{"encoder_arch": "preact_resnet", "model": "image captioner", "dataset": "photos of plants, animals and fungi (iNaturalist)", "train_examples": 77898, "image_size": 64, "crop_scale_min": 0.5, "horizontal_flip": false, "translate": 0.12, "tokenizer": "word", "vocab_size": 2724, "encoder_norm": "groupnorm", "encoder_activation": "prelu", "encoder_weight_standardization": false, "encoder_depths": [2, 3, 3], "encoder_kernel_size": 3, "encoder_stem": "single", "encoder_avg_pool_shortcut": false, "encoder_widths": [64, 128, 256], "fusion": "cross_attention", "decoder_width": 384, "decoder_layers": 7, "decoder_norm": "layernorm", "decoder_norm_position": "pre", "decoder_activation": "relu", "decoder_mlp_ratio": 4, "decoder_head_dim": 48, "decoder_fused_qkv": false, "decoder_bias": "all", "decoder_qk_norm": true, "decoder_parallel_block": false, "decoder_inner_norm": true, "decoder_kv_group_size": 2, "decoder_positions": "learned", "decoder_cross_attention_every": 1, "decoder_tie_embeddings": false, "init": "kaiming_normal", "residual_init": "none", "optimizer": "soap", "beta2": 0.99, "lr": 0.0017, "beta1": 0.9, "shampoo_beta": 0.99, "eps": 1e-08, "precondition_frequency": 10, "max_precond_dim": 512, "one_sided": true, "adamw_lr_other_params": 0.0025, "steps": 5600, "batch_size": 128, "epochs": 9.2, "lr_schedule": "wsd", "decay_fraction": 0.2, "final_lr_fraction": 0.1, "warmup_steps": 110, "weight_decay": 0.3, "adamw_weight_decay_other_params": 0}
Rows from block 3 of the text decoder, named by matrix and row number. Each number is 50 + 15 x the weight over its row's rms, rounded and kept within 0 to 99. All counts start at 0. After the name is the row's rms in percent of the matrix's.
# k: attention key (decoder.blocks.3.attn.k.weight, 192x384), inputs 256-383
k.10 091:48 48 57 46 61 53 52 55 60 36 79 46 44 38 51 42 56 46 30 60 48 39 49 55 19 58 56 28 64 79 55 61 49 47 44 59 67 50 78 53 44 39 71 36 65 69 64 31 67 47 56 44 54 62 29 39 69 80 55 21 30 36 57 66 43 42 24 73 44 27 69 48 67 52 59 38 81 56 46 47 64 74 74 87 40 50 63 44 65 82 43 63 59 05 37 56 56 55 67 42 51 42 42 45 73 86 55 42 64 40 48 42 41 42 67 58 40 28 68 46 20 24 48 60 33 32 35 53
k.11 106:37 31 60 83 49 33 41 31 49 70 20 62 60 56 19 45 32 50 80 25 65 31 51 43 42 65 51 45 60 57 42 44 45 57 33 46 42 58 49 53 63 42 65 41 29 56 53 29 51 57 37 32 56 60 69 28 60 62 51 32 81 52 56 58 30 34 92 49 56 61 35 44 76 48 69 50 44 47 41 58 54 42 53 68 35 45 41 55 57 36 25 52 33 44 63 48 49 85 53 37 50 66 80 48 30 66 52 67 42 56 45 74 40 60 65 74 52 45 51 60 74 27 59 63 63 60 88 68
k.12 142:61 66 65 70 35 42 81 54 65 49 72 50 36 74 53 57 60 42 36 43 69 75 79 33 33 29 66 33 39 51 65 59 43 38 77 69 53 53 27 53 39 44 53 41 90 62 53 63 31 32 40 26 45 51 37 08 65 53 32 56 38 38 50 42 49 50 36 74 12 60 48 68 49 44 27 62 48 51 36 27 71 46 51 51 50 27 55 54 72 67 55 48 50 22 38 43 48 18 49 53 57 33 54 69 56 59 26 59 17 42 47 31 47 24 73 64 78 63 39 74 29 43 66 55 51 55 47 29
k.13 117:55 24 31 36 43 74 39 48 40 71 66 56 32 43 64 70 58 62 56 40 59 50 76 41 48 51 44 57 64 45 55 63 57 60 63 55 47 33 35 58 47 53 34 27 50 42 56 79 24 35 62 47 55 48 52 30 53 36 27 76 78 65 39 32 66 40 45 67 49 23 83 76 25 53 63 64 56 52 64 59 26 74 52 41 30 31 27 45 35 44 34 70 64 35 69 57 56 70 79 66 62 52 79 49 48 42 51 71 16 60 84 55 34 32 58 54 33 65 45 32 63 48 53 64 33 46 58 24
k.14 116:46 38 61 87 51 17 55 76 50 43 72 64 37 28 24 47 38 57 49 33 45 33 60 49 38 35 44 57 62 60 42 28 39 59 52 45 30 66 60 42 51 45 48 67 36 61 98 25 50 35 48 21 42 65 38 40 48 65 35 26 61 29 60 36 34 36 56 33 46 74 45 52 29 50 41 25 54 47 42 38 59 31 46 64 48 66 74 62 46 58 50 70 83 44 33 45 41 56 46 50 55 63 60 61 49 88 22 67 51 67 38 45 41 32 44 62 22 42 54 68 65 21 51 46 49 20 49 57
k.15 109:36 45 63 44 59 63 40 26 38 23 52 35 43 51 37 64 55 49 56 61 68 76 39 43 64 60 51 61 60 21 40 56 41 84 37 52 48 62 41 59 75 39 53 39 50 35 46 43 49 42 53 46 12 82 74 70 45 32 39 58 61 71 71 69 54 66 52 34 60 52 55 43 43 24 41 61 63 36 71 54 32 54 33 45 71 45 56 45 52 52 24 62 73 71 52 47 52 92 42 44 44 64 24 64 45 67 40 58 64 60 61 74 48 80 43 47 48 85 38 63 52 77 46 43 28 47 45 55
k.16 115:39 59 30 30 65 49 43 49 25 61 32 39 51 44 53 79 48 45 43 25 56 48 33 43 46 57 28 51 28 49 65 45 74 65 35 41 77 44 49 58 68 37 53 40 32 21 38 67 61 73 68 60 63 41 71 60 43 46 48 58 66 79 78 60 81 43 61 52 80 30 63 74 70 57 76 66 66 25 70 63 29 42 17 57 39 47 37 45 46 32 39 35 30 37 69 55 56 71 53 43 22 80 46 34 32 40 83 48 62 58 50 53 59 75 40 57 40 37 64 24 55 65 37 38 50 51 48 73
k.17 099:29 43 32 54 54 63 39 62 72 61 46 36 38 40 74 83 23 59 63 38 47 61 49 38 62 57 65 64 41 33 43 74 53 16 45 61 69 31 50 35 85 33 52 63 45 57 26 45 47 67 64 48 41 55 45 40 39 45 61 58 51 64 29 36 54 90 54 49 55 39 50 43 54 22 60 29 31 32 68 80 79 51 43 35 52 58 49 88 49 49 44 49 60 62 74 36 45 60 45 31 35 72 12 26 49 32 44 27 35 55 58 49 39 50 38 61 56 42 46 70 32 71 54 34 42 47 55 34
k.18 099:76 60 24 37 49 65 70 39 36 47 51 46 31 67 42 41 68 47 28 40 66 53 40 47 43 29 55 39 38 56 54 35 68 31 38 52 70 64 45 48 41 64 82 64 49 51 69 66 56 52 39 53 54 21 62 40 36 63 79 47 28 35 74 68 44 22 77 49 44 53 43 56 75 68 49 79 51 60 47 25 71 43 49 43 58 55 57 53 43 72 52 60 36 28 42 48 40 25 47 61 46 59 42 51 32 59 43 66 24 44 37 32 48 37 63 47 36 34 41 52 62 48 76 83 69 82 39 81
k.19 109:39 31 46 22 39 57 61 51 36 78 29 21 55 42 73 44 43 61 62 39 63 51 53 42 55 75 48 42 64 59 70 65 48 56 73 57 31 33 46 44 98 71 31 39 35 45 40 63 58 55 59 63 62 34 42 59 25 57 51 63 61 43 50 53 64 44 53 28 64 52 49 28 80 52 59 64 51 72 57 41 68 61 30 47 72 53 55 34 39 31 40 52 64 59 54 56 44 54 50 51 66 50 62 72 45 27 65 51 53 54 51 52 69 60 49 49 59 60 31 24 57 69 50 35 56 42 27 61
k.20 107:30 79 47 39 67 58 34 44 38 35 43 59 62 47 58 48 68 47 57 56 53 29 46 65 47 33 34 21 45 47 64 54 39 74 43 54 53 74 57 80 27 53 62 58 51 54 65 46 50 54 33 47 62 40 62 70 41 27 98 66 26 34 38 49 61 53 49 42 75 39 40 48 20 52 59 65 67 42 34 71 27 33 68 60 37 74 48 29 06 35 28 58 24 66 54 74 56 58 55 37 60 43 58 14 24 50 57 43 81 62 72 41 65 37 42 50 53 25 50 27 45 42 47 63 45 56 55 52
k.21 101:21 52 42 50 63 39 55 75 17 24 82 70 46 41 40 74 55 54 36 62 40 36 53 13 64 51 62 67 44 54 77 38 43 53 76 38 62 36 86 51 58 36 33 56 57 39 48 32 44 45 59 42 55 42 21 57 64 45 36 60 71 78 16 41 47 44 38 66 52 58 43 42 47 40 37 12 41 38 33 63 57 63 55 56 53 50 35 53 46 55 83 23 50 60 54 50 54 42 52 66 60 50 43 59 45 45 51 10 39 19 62 26 55 46 52 39 39 51 40 64 41 37 49 41 70 34 52 46
k.22 123:51 63 62 69 53 35 51 92 53 38 40 42 72 55 29 71 00 42 28 50 42 28 53 35 67 86 61 74 47 48 50 39 31 41 26 60 86 35 49 43 49 32 39 58 50 41 49 07 47 68 47 51 43 65 36 56 49 47 49 49 70 57 60 55 51 45 50 50 66 53 51 41 55 47 55 28 35 17 47 61 52 35 53 63 18 74 49 62 53 47 63 50 53 65 78 59 58 71 53 38 63 51 30 32 34 76 57 23 37 64 69 50 34 22 57 41 49 46 68 66 53 48 36 22 47 56 63 61
k.23 123:52 32 50 38 45 59 56 63 52 80 21 39 73 60 55 53 32 28 66 67 40 45 15 53 57 44 43 57 69 45 51 45 61 14 53 53 54 26 52 33 73 55 21 45 24 40 33 60 58 75 58 97 58 45 65 90 22 58 69 81 56 62 38 68 64 54 57 52 82 37 45 31 67 58 59 39 35 44 31 56 63 63 35 33 57 55 49 51 69 39 36 61 56 70 66 35 61 40 37 44 38 31 47 58 41 30 68 37 44 35 38 44 64 55 48 21 42 36 47 42 65 73 37 64 77 53 31 68
k.24 137:43 84 42 45 43 56 40 53 45 68 41 49 71 57 69 57 58 34 51 44 61 32 34 39 31 55 26 38 18 69 55 44 58 57 37 40 46 37 42 60 36 60 53 20 80 47 34 67 46 79 19 45 63 18 66 41 63 39 56 55 54 47 35 59 66 58 51 50 48 29 48 57 80 45 65 53 56 40 54 58 33 44 63 54 28 36 42 29 35 45 57 28 08 54 76 54 45 39 85 27 58 57 51 38 45 31 46 48 35 52 61 44 58 49 47 57 41 46 47 30 61 59 39 52 82 70 65 43
k.25 108:70 55 62 26 55 27 41 43 42 41 40 54 53 63 54 19 64 13 59 45 40 48 31 32 42 44 35 33 54 65 62 38 53 55 11 25 61 65 57 39 46 60 48 37 60 50 38 65 71 73 57 40 35 41 87 68 62 51 39 53 50 39 52 64 86 60 58 39 39 55 43 50 64 39 49 41 58 34 74 25 40 41 08 45 76 49 60 40 71 33 41 48 46 51 79 40 45 53 22 68 42 62 73 44 33 41 58 68 42 52 40 74 59 81 40 36 59 62 59 28 66 64 31 57 61 49 45 73
k.26 120:68 55 85 60 42 54 51 70 72 53 71 50 23 68 40 26 54 39 27 53 41 37 63 43 72 53 73 58 54 55 55 27 41 68 30 53 18 48 76 48 16 53 49 52 77 45 64 24 72 37 59 50 29 50 25 52 68 61 24 42 59 31 36 53 39 38 46 58 28 57 48 38 13 41 36 53 53 54 48 18 42 40 67 63 46 49 46 48 88 58 73 61 57 39 42 67 45 46 61 63 74 33 71 60 85 84 45 68 41 32 36 35 35 18 87 46 46 42 57 60 77 46 52 55 54 53 22 65
k.27 088:39 62 31 46 41 66 68 32 53 80 46 62 47 42 48 57 41 65 54 32 64 41 26 61 44 37 11 21 28 39 66 52 57 31 65 56 74 59 56 93 66 57 65 50 26 83 49 69 52 52 36 51 66 48 44 45 29 68 74 60 44 55 71 51 63 33 31 48 47 29 41 23 65 62 58 70 48 73 26 45 46 45 62 46 41 49 66 32 48 48 36 66 28 41 60 76 58 60 54 51 47 45 31 35 46 40 44 33 68 42 77 40 43 67 21 79 40 59 55 42 44 42 54 34 43 59 64 55
k.28 107:22 27 79 71 53 44 41 53 37 52 57 38 69 59 45 49 50 84 44 42 63 48 60 72 17 47 54 80 47 59 52 66 36 43 68 73 10 60 39 51 42 61 72 76 63 49 57 33 57 38 70 29 33 63 31 21 46 37 32 48 46 33 36 47 25 43 72 50 42 58 41 36 43 37 21 51 35 65 65 19 75 45 47 63 95 57 33 58 58 67 29 41 72 49 29 46 73 43 43 66 66 54 55 63 62 63 28 43 57 53 62 45 73 38 46 29 67 42 30 68 26 63 41 75 50 20 48 53
k.29 089:38 21 63 66 71 27 30 57 51 32 55 47 71 35 45 62 42 49 29 77 54 54 54 35 28 48 36 65 52 72 33 54 78 62 67 67 26 32 66 55 30 44 45 58 42 35 55 23 61 59 61 48 46 52 29 51 66 63 27 36 50 57 25 46 38 61 32 44 53 55 42 64 29 51 23 56 27 71 32 57 59 35 49 36 59 47 56 59 35 68 35 61 77 26 47 36 61 50 59 73 64 48 37 73 70 52 38 48 54 42 40 45 59 54 44 35 77 48 53 64 46 19 81 46 48 36 33 52
k.30 100:61 45 50 47 54 50 36 70 52 57 36 42 60 55 56 49 37 30 64 46 34 50 51 99 29 56 35 55 58 36 29 38 64 46 72 34 62 69 21 76 55 59 49 58 48 75 50 44 61 44 43 42 58 59 35 59 60 35 76 56 20 33 32 65 48 47 55 30 29 51 77 37 64 63 52 34 43 49 46 53 40 56 64 61 51 66 43 44 48 57 37 56 53 69 50 57 43 38 50 39 58 22 41 27 48 54 34 36 68 61 58 26 43 31 50 48 56 63 32 51 42 24 46 25 49 58 50 40
k.31 085:62 59 44 24 53 78 43 50 50 46 67 56 57 27 60 64 45 30 32 23 55 22 59 46 55 49 25 37 45 65 64 66 46 21 27 51 60 64 46 37 43 58 56 44 72 57 56 44 51 55 49 38 55 46 88 21 42 78 59 43 49 39 85 46 59 60 41 67 39 36 45 46 99 32 62 39 67 52 51 33 59 34 69 55 53 56 37 44 38 32 50 39 51 66 52 55 53 51 38 51 47 62 39 60 48 56 64 27 55 51 50 65 45 59 68 68 59 59 68 31 17 43 28 66 81 63 65 63
k.32 110:70 76 27 18 59 43 80 41 35 53 49 58 35 47 72 66 60 55 55 50 46 38 63 27 43 32 37 32 63 46 68 22 41 49 33 43 69 46 37 44 51 49 33 34 63 49 35 73 35 52 33 64 80 15 99 63 41 42 53 83 52 56 65 66 86 67 47 64 58 29 56 56 62 51 63 60 73 18 61 52 36 33 46 39 34 43 39 49 40 73 63 42 46 70 59 44 41 61 61 46 27 39 58 17 62 57 54 52 33 68 52 30 29 37 64 50 32 64 39 14 69 77 57 51 44 46 62 51
k.33 089:62 71 25 37 53 46 52 53 31 61 57 44 41 47 59 51 67 80 18 67 46 39 57 45 51 63 42 67 29 66 47 41 30 52 57 59 63 68 37 57 43 34 38 54 35 27 70 46 40 43 49 77 70 35 65 31 58 39 64 48 57 53 67 32 49 30 24 60 61 59 69 76 58 42 35 59 68 66 35 43 42 27 47 55 38 57 40 41 33 64 71 54 67 58 47 64 53 68 76 64 50 27 29 19 49 83 64 15 31 57 57 27 50 27 38 80 41 50 44 30 42 51 49 36 18 22 60 40
k.34 113:21 64 88 50 53 46 72 66 45 14 62 31 34 65 33 31 49 75 44 45 49 50 50 55 71 46 74 63 68 49 54 50 33 31 62 40 33 78 44 73 16 42 64 86 58 28 67 37 58 23 51 30 51 42 09 70 76 46 67 47 47 45 62 59 23 41 66 65 59 64 44 55 43 61 25 55 38 68 45 39 40 76 37 58 86 76 55 67 37 57 40 50 52 54 30 52 56 56 31 61 81 38 32 58 46 78 58 51 73 41 64 55 37 63 65 31 65 35 55 61 43 45 50 64 17 36 37 59
k.35 113:66 58 52 58 57 75 59 27 94 25 24 42 61 63 41 50 47 37 51 52 57 57 43 58 72 28 38 39 53 38 54 58 33 55 49 64 86 55 56 48 42 46 76 61 60 62 56 51 46 64 42 66 31 42 73 70 35 51 63 47 25 30 59 51 49 42 47 31 54 61 25 49 59 40 45 45 36 69 60 57 38 52 57 56 61 63 67 57 46 44 71 42 11 60 20 54 74 48 51 33 61 63 44 18 41 43 50 39 60 41 53 56 48 60 31 31 64 42 54 41 66 65 36 49 50 40 67 35
k.36 092:79 55 24 47 38 45 60 50 44 64 23 45 42 52 61 33 82 40 30 47 53 38 43 74 44 34 58 45 51 59 33 48 50 47 71 45 40 26 60 69 42 53 53 24 35 52 52 48 47 60 65 74 55 22 53 58 32 53 78 73 52 50 13 41 52 24 58 31 68 49 29 52 45 78 41 74 46 53 62 35 52 47 52 41 49 51 25 19 65 50 55 81 41 43 57 63 58 57 56 68 35 36 33 39 50 53 57 52 34 61 70 18 31 50 55 34 42 57 24 42 76 75 41 38 27 48 42 57
k.37 114:74 56 51 44 39 47 43 21 56 24 51 38 44 38 22 46 50 57 45 48 58 22 56 19 69 39 68 63 58 36 43 81 57 59 38 41 36 42 48 28 17 71 44 80 57 63 39 48 50 26 71 25 25 36 46 58 50 32 29 62 49 37 50 48 73 52 64 39 39 60 52 61 59 29 55 70 48 63 85 35 64 76 59 29 73 16 44 53 52 63 48 55 47 45 46 54 34 51 32 51 70 72 58 68 51 61 64 70 52 36 23 73 60 46 69 51 74 35 63 59 57 57 58 80 34 60 49 64
k.38 076:34 41 71 45 44 44 39 47 68 42 65 34 36 28 36 48 84 30 62 54 64 64 51 57 56 84 66 67 69 24 58 58 59 51 58 62 48 17 73 31 40 56 65 31 30 62 36 29 82 55 63 49 28 63 42 38 48 79 59 36 59 49 41 48 39 61 36 67 53 59 33 50 42 48 64 54 55 67 59 65 70 40 28 55 54 32 58 58 63 64 70 72 66 54 33 48 40 68 62 53 53 40 50 58 64 42 52 39 49 58 63 50 48 64 42 57 29 21 47 60 31 68 42 57 61 32 49 61
k.39 120:25 57 80 65 77 60 50 40 62 44 53 51 72 82 39 57 43 64 50 45 68 63 47 30 26 34 44 45 55 57 61 47 34 67 40 35 32 52 34 55 45 46 71 75 48 23 54 44 43 56 48 25 71 43 63 23 35 39 46 53 60 42 46 68 53 45 63 52 63 49 19 61 22 44 38 67 52 50 26 47 55 52 35 92 46 53 44 36 46 65 30 53 53 60 29 42 36 31 71 41 52 43 55 72 40 53 21 46 43 33 68 66 28 59 55 48 43 46 43 70 50 57 51 91 49 57 84 64
k.40 100:54 78 41 61 18 75 61 26 41 69 40 60 20 63 40 64 76 43 75 42 37 57 42 58 47 27 51 75 57 51 53 57 36 35 62 58 35 59 47 67 78 65 44 66 58 56 39 52 70 36 49 59 41 27 36 49 67 64 51 68 44 63 34 64 41 50 40 51 25 39 53 55 37 60 22 53 44 56 48 23 44 46 41 06 58 53 38 70 47 65 50 60 36 62 60 46 46 04 32 53 38 43 39 64 30 46 36 38 59 32 46 32 46 56 55 70 57 56 10 63 19 46 85 47 81 48 34 72
k.41 123:58 28 69 69 29 69 38 68 75 42 41 46 61 56 19 38 45 36 19 61 60 50 37 68 26 54 54 48 45 68 01 78 44 55 70 41 34 71 43 45 47 42 78 69 44 45 76 27 56 34 57 25 32 69 35 17 54 54 51 31 36 31 48 54 01 48 52 49 40 83 56 71 44 55 41 59 40 57 51 38 34 56 81 63 63 61 50 54 50 53 22 59 54 40 11 32 57 31 59 64 63 48 30 73 48 70 59 51 56 30 54 76 52 34 56 38 61 56 50 77 39 33 54 64 48 70 58 19
k.42 099:55 61 61 59 61 39 28 59 48 30 71 65 43 33 50 44 45 31 30 53 50 28 69 76 53 38 57 31 53 36 45 47 26 58 38 34 65 68 26 48 37 48 40 56 78 67 60 52 72 36 60 53 61 63 47 44 72 30 44 66 41 68 54 41 48 53 37 42 32 64 64 56 21 54 70 45 54 22 53 47 21 25 54 43 33 71 53 65 34 39 31 40 81 55 49 37 61 73 61 62 45 43 66 30 51 77 40 73 57 64 41 35 54 31 49 61 35 61 43 53 51 20 66 56 18 31 51 27
k.43 129:19 62 33 53 39 15 54 45 27 58 42 41 59 47 46 56 56 74 56 21 42 32 18 50 66 78 54 71 75 45 48 49 66 35 62 67 47 58 22 83 42 65 48 41 34 50 45 46 46 47 57 55 51 59 48 44 57 52 50 23 53 61 56 26 53 66 72 39 77 62 52 21 54 67 40 75 44 55 56 43 58 38 41 32 75 50 59 78 51 65 30 42 62 72 37 35 35 58 50 54 60 55 54 45 51 35 60 51 52 59 25 29 59 39 53 55 61 47 64 50 37 35 55 46 56 28 24 44
k.44 090:38 52 44 68 31 60 62 37 37 68 70 73 31 53 48 56 71 62 87 58 89 51 56 42 53 46 25 47 43 32 64 67 40 35 58 91 59 41 50 51 45 46 52 56 68 65 64 66 31 37 26 41 50 51 70 34 53 60 27 53 56 44 30 48 32 24 67 52 40 58 40 48 40 34 36 65 36 75 44 49 61 42 38 23 55 29 46 58 64 46 73 33 57 52 20 37 34 47 56 62 35 28 78 44 54 30 42 64 36 52 45 56 27 64 41 55 43 60 59 65 30 54 46 54 58 27 69 29
k.45 097:59 19 24 65 46 40 70 72 44 79 09 61 52 50 55 64 34 52 40 57 48 85 41 55 48 57 43 52 46 52 16 29 57 61 45 33 54 60 52 29 54 30 24 36 31 29 61 64 45 60 49 71 56 67 45 61 61 64 64 30 43 58 65 52 15 51 28 69 62 52 70 52 61 66 47 51 34 53 38 48 56 43 24 47 52 61 86 66 58 28 52 35 82 32 28 38 33 37 35 54 24 56 29 88 31 28 43 41 41 47 33 56 36 56 50 42 72 53 70 63 44 54 40 43 70 67 37 19
k.46 103:52 48 12 40 53 51 38 78 48 68 38 40 39 37 62 73 37 39 64 64 37 43 48 40 62 58 49 38 45 47 50 45 52 66 66 68 93 14 52 36 60 31 31 47 21 53 37 58 29 48 38 67 60 26 46 57 47 52 68 62 48 77 60 41 50 70 21 59 71 45 55 34 62 60 67 41 45 43 21 76 39 46 36 41 44 70 60 53 36 39 68 41 47 55 76 56 54 38 57 58 36 62 36 57 56 22 68 23 60 40 41 25 93 29 38 51 53 44 58 40 48 47 64 13 67 65 57 26
k.47 093:83 57 54 30 67 49 42 22 71 42 41 65 33 54 76 24 44 47 50 66 46 53 53 54 45 30 52 17 54 54 32 39 25 66 50 49 49 56 51 40 68 43 58 67 44 72 49 63 45 56 57 67 60 48 60 94 33 46 53 70 28 66 51 59 71 61 49 42 57 52 23 39 52 50 60 38 53 48 86 57 47 69 47 50 27 67 43 17 28 43 45 50 28 65 52 56 46 68 31 48 36 51 52 11 34 48 56 44 76 55 39 59 70 79 38 24 35 48 39 20 64 81 65 38 27 56 50 45
k.48 119:80 68 78 29 43 61 28 39 65 36 56 51 40 72 40 42 56 43 59 68 54 45 60 59 52 61 51 56 33 25 47 61 92 28 46 41 51 41 55 36 58 49 73 33 71 36 55 58 75 71 54 59 46 57 56 36 33 45 61 41 60 47 29 45 34 60 49 27 54 25 43 41 50 49 48 35 78 44 64 63 39 52 70 66 31 61 43 55 64 46 25 52 53 43 71 44 49 41 57 30 25 57 57 63 29 29 70 56 36 65 43 51 59 62 40 50 40 20 54 43 42 69 54 62 76 60 22 73
k.49 104:57 34 44 70 60 55 38 70 55 21 72 37 56 54 52 61 38 40 18 38 41 51 73 28 56 53 45 57 56 47 59 50 33 18 40 43 64 57 52 55 41 44 34 73 59 46 49 44 49 47 46 41 48 45 43 54 64 33 51 65 59 65 63 44 59 56 54 29 68 83 65 63 39 64 02 48 36 61 32 43 60 55 64 33 45 57 30 56 26 41 44 43 46 67 44 20 58 34 53 73 55 54 63 59 64 68 54 38 47 67 41 65 46 25 69 62 71 71 84 66 51 23 62 70 35 43 39 57
k.50 077:35 77 39 69 64 43 64 57 33 36 73 68 86 39 48 50 31 47 07 52 55 69 44 52 56 56 47 36 66 71 75 54 13 73 61 49 38 55 38 41 43 58 72 70 54 47 82 14 70 66 35 62 61 55 43 47 39 36 55 37 37 31 75 51 38 62 65 50 69 61 64 47 55 55 58 44 33 45 44 42 46 48 42 61 64 43 38 42 52 55 54 47 33 73 43 63 54 41 64 47 44 68 52 36 61 48 62 47 46 52 44 90 18 69 51 50 30 72 73 58 31 26 39 38 40 50 76 60
k.51 085:63 48 40 49 40 67 63 64 38 46 18 29 55 46 47 59 45 47 43 45 82 50 36 38 53 52 69 59 60 73 31 45 61 27 42 70 47 62 46 29 33 39 89 65 22 37 51 38 56 66 41 46 33 20 72 31 38 47 68 66 35 30 66 62 63 42 65 48 54 48 46 67 39 44 59 41 48 43 45 69 49 41 77 61 44 55 31 43 42 50 38 64 27 26 37 57 69 32 41 41 47 69 35 69 29 62 50 55 44 41 79 65 35 63 78 34 38 54 18 56 39 48 59 58 44 82 76 50
k.52 094:57 48 40 63 29 53 27 34 46 37 57 39 51 56 41 59 55 64 47 55 45 62 62 58 30 45 68 72 58 35 27 73 31 54 83 66 50 63 28 50 40 47 38 48 56 42 36 76 38 11 89 72 73 61 67 37 61 46 40 67 52 40 39 13 45 28 23 61 50 49 46 49 20 66 43 55 33 63 28 47 44 70 41 52 39 25 27 48 42 60 58 24 56 42 56 68 49 32 37 56 47 47 39 64 69 45 56 61 46 40 49 54 50 25 54 42 54 53 52 56 56 64 54 57 61 54 56 21
k.53 095:53 46 49 55 38 43 54 64 55 58 43 40 42 56 48 50 56 49 67 67 55 40 37 60 49 60 61 64 53 72 42 45 69 46 53 51 60 24 60 65 69 63 48 32 53 34 27 47 56 47 71 41 33 88 29 60 58 59 47 45 81 71 57 49 42 41 48 43 42 76 46 43 50 65 36 53 49 85 45 85 55 74 51 15 46 65 39 40 49 29 44 36 36 32 53 43 62 39 56 66 81 37 49 49 43 31 86 57 67 51 31 59 79 75 40 55 36 25 53 50 23 21 47 44 40 28 29 43
k.54 107:59 56 27 56 49 47 27 43 28 32 46 60 46 70 35 40 58 44 21 64 43 60 81 59 44 54 56 42 53 52 41 62 35 47 72 26 40 72 47 27 32 22 53 52 65 47 42 28 28 39 68 58 53 42 37 37 93 38 47 60 14 80 49 55 61 52 23 70 52 69 49 61 34 62 34 58 45 52 47 34 67 48 49 47 53 53 30 35 40 61 44 42 51 38 44 59 41 29 55 77 61 33 54 59 67 79 48 70 42 33 70 53 44 32 89 55 70 52 51 63 64 67 71 59 44 69 52 40
k.55 112:48 43 56 44 29 60 31 58 42 54 72 76 56 42 43 35 52 61 78 55 36 70 56 58 40 68 53 62 53 36 43 36 75 31 33 66 48 81 50 40 57 45 57 41 54 54 32 57 58 19 80 47 54 82 58 61 60 40 34 63 55 86 43 18 54 51 44 54 62 44 56 45 35 40 47 36 59 58 67 71 25 57 54 48 33 37 50 34 43 96 37 38 59 14 69 50 34 65 39 57 32 51 58 65 26 41 31 62 41 44 64 55 62 51 57 53 42 56 60 44 39 60 60 65 55 61 59 41
k.56 075:45 79 77 42 40 66 62 55 35 71 68 47 46 45 25 41 36 64 79 61 40 37 47 48 73 43 46 36 75 46 66 49 62 33 40 48 45 59 70 37 26 78 18 40 19 67 59 69 65 55 40 52 51 47 26 62 25 41 54 49 44 06 61 63 49 38 49 55 43 44 46 34 18 42 67 36 66 54 45 56 35 45 55 55 49 56 66 35 54 25 52 64 56 57 37 60 61 68 56 30 73 48 62 38 43 52 72 26 56 44 49 42 62 25 22 25 41 58 60 40 50 45 33 58 67 32 49 59
k.57 126:14 37 56 62 63 49 38 64 49 70 51 46 55 36 36 50 09 51 33 61 62 34 71 45 64 57 27 47 41 50 52 53 64 52 42 69 62 21 84 29 37 32 45 53 37 72 38 45 54 61 18 33 39 69 54 57 49 39 53 49 50 52 71 40 37 78 62 30 59 46 61 46 52 41 64 09 51 40 45 86 34 62 66 39 50 55 32 38 46 37 45 33 48 56 46 54 30 49 66 60 35 59 51 52 74 51 80 60 53 49 45 64 48 60 42 58 44 53 68 71 69 13 62 51 48 57 39 42
k.58 089:58 46 29 50 50 38 63 40 33 49 68 40 20 38 31 43 62 65 85 42 51 35 44 51 67 38 45 74 60 59 61 46 46 39 48 72 12 43 35 59 40 52 50 43 61 72 53 32 76 50 25 38 67 48 15 74 72 19 68 46 45 72 30 52 24 57 76 38 41 48 41 46 38 46 49 39 61 71 47 60 49 68 67 35 62 39 35 29 60 66 68 39 68 77 38 50 86 55 55 72 71 34 63 25 35 42 45 72 54 68 54 44 53 63 46 65 70 37 32 60 35 37 53 38 32 42 48 54
k.59 095:67 60 53 76 47 28 42 59 30 62 57 62 57 40 36 41 46 41 37 61 47 32 44 65 33 36 57 38 22 45 23 64 38 73 58 33 57 54 53 42 63 74 62 60 42 60 76 41 53 60 34 39 50 66 43 39 36 79 67 40 13 06 42 36 27 46 63 49 17 34 40 28 59 25 62 44 43 51 37 47 80 54 40 62 63 52 82 54 37 51 15 69 59 49 39 55 67 57 39 23 46 72 45 58 53 71 36 37 47 36 47 49 51 42 47 28 45 40 32 64 12 33 64 53 53 38 35 31
k.60 106:59 69 64 54 83 38 59 48 46 57 53 32 42 54 48 60 68 26 34 49 57 69 45 53 52 80 42 49 68 21 42 29 57 46 21 48 51 23 24 60 32 26 68 62 61 16 33 32 70 42 75 43 52 65 28 50 43 65 58 59 90 68 33 91 33 48 48 53 65 80 78 57 52 54 23 67 54 65 35 46 55 45 42 48 40 82 49 58 52 39 47 49 66 47 51 22 50 54 49 53 58 29 42 59 44 48 61 51 63 39 23 62 53 54 62 67 75 46 73 53 32 33 77 32 17 48 46 78
k.61 101:89 78 50 44 65 74 26 31 90 43 39 53 69 66 54 50 55 39 47 21 34 64 43 49 80 29 64 47 51 55 75 61 51 59 47 69 36 63 37 29 41 72 38 16 60 61 46 52 62 59 49 70 26 55 57 54 25 46 46 32 45 45 43 48 53 55 61 44 42 62 28 27 66 48 64 74 55 50 55 32 62 58 55 44 62 37 64 57 65 52 55 41 41 68 50 49 75 45 41 33 71 66 44 34 37 39 49 56 49 28 27 54 60 35 25 48 64 18 30 42 44 62 39 44 52 52 47 66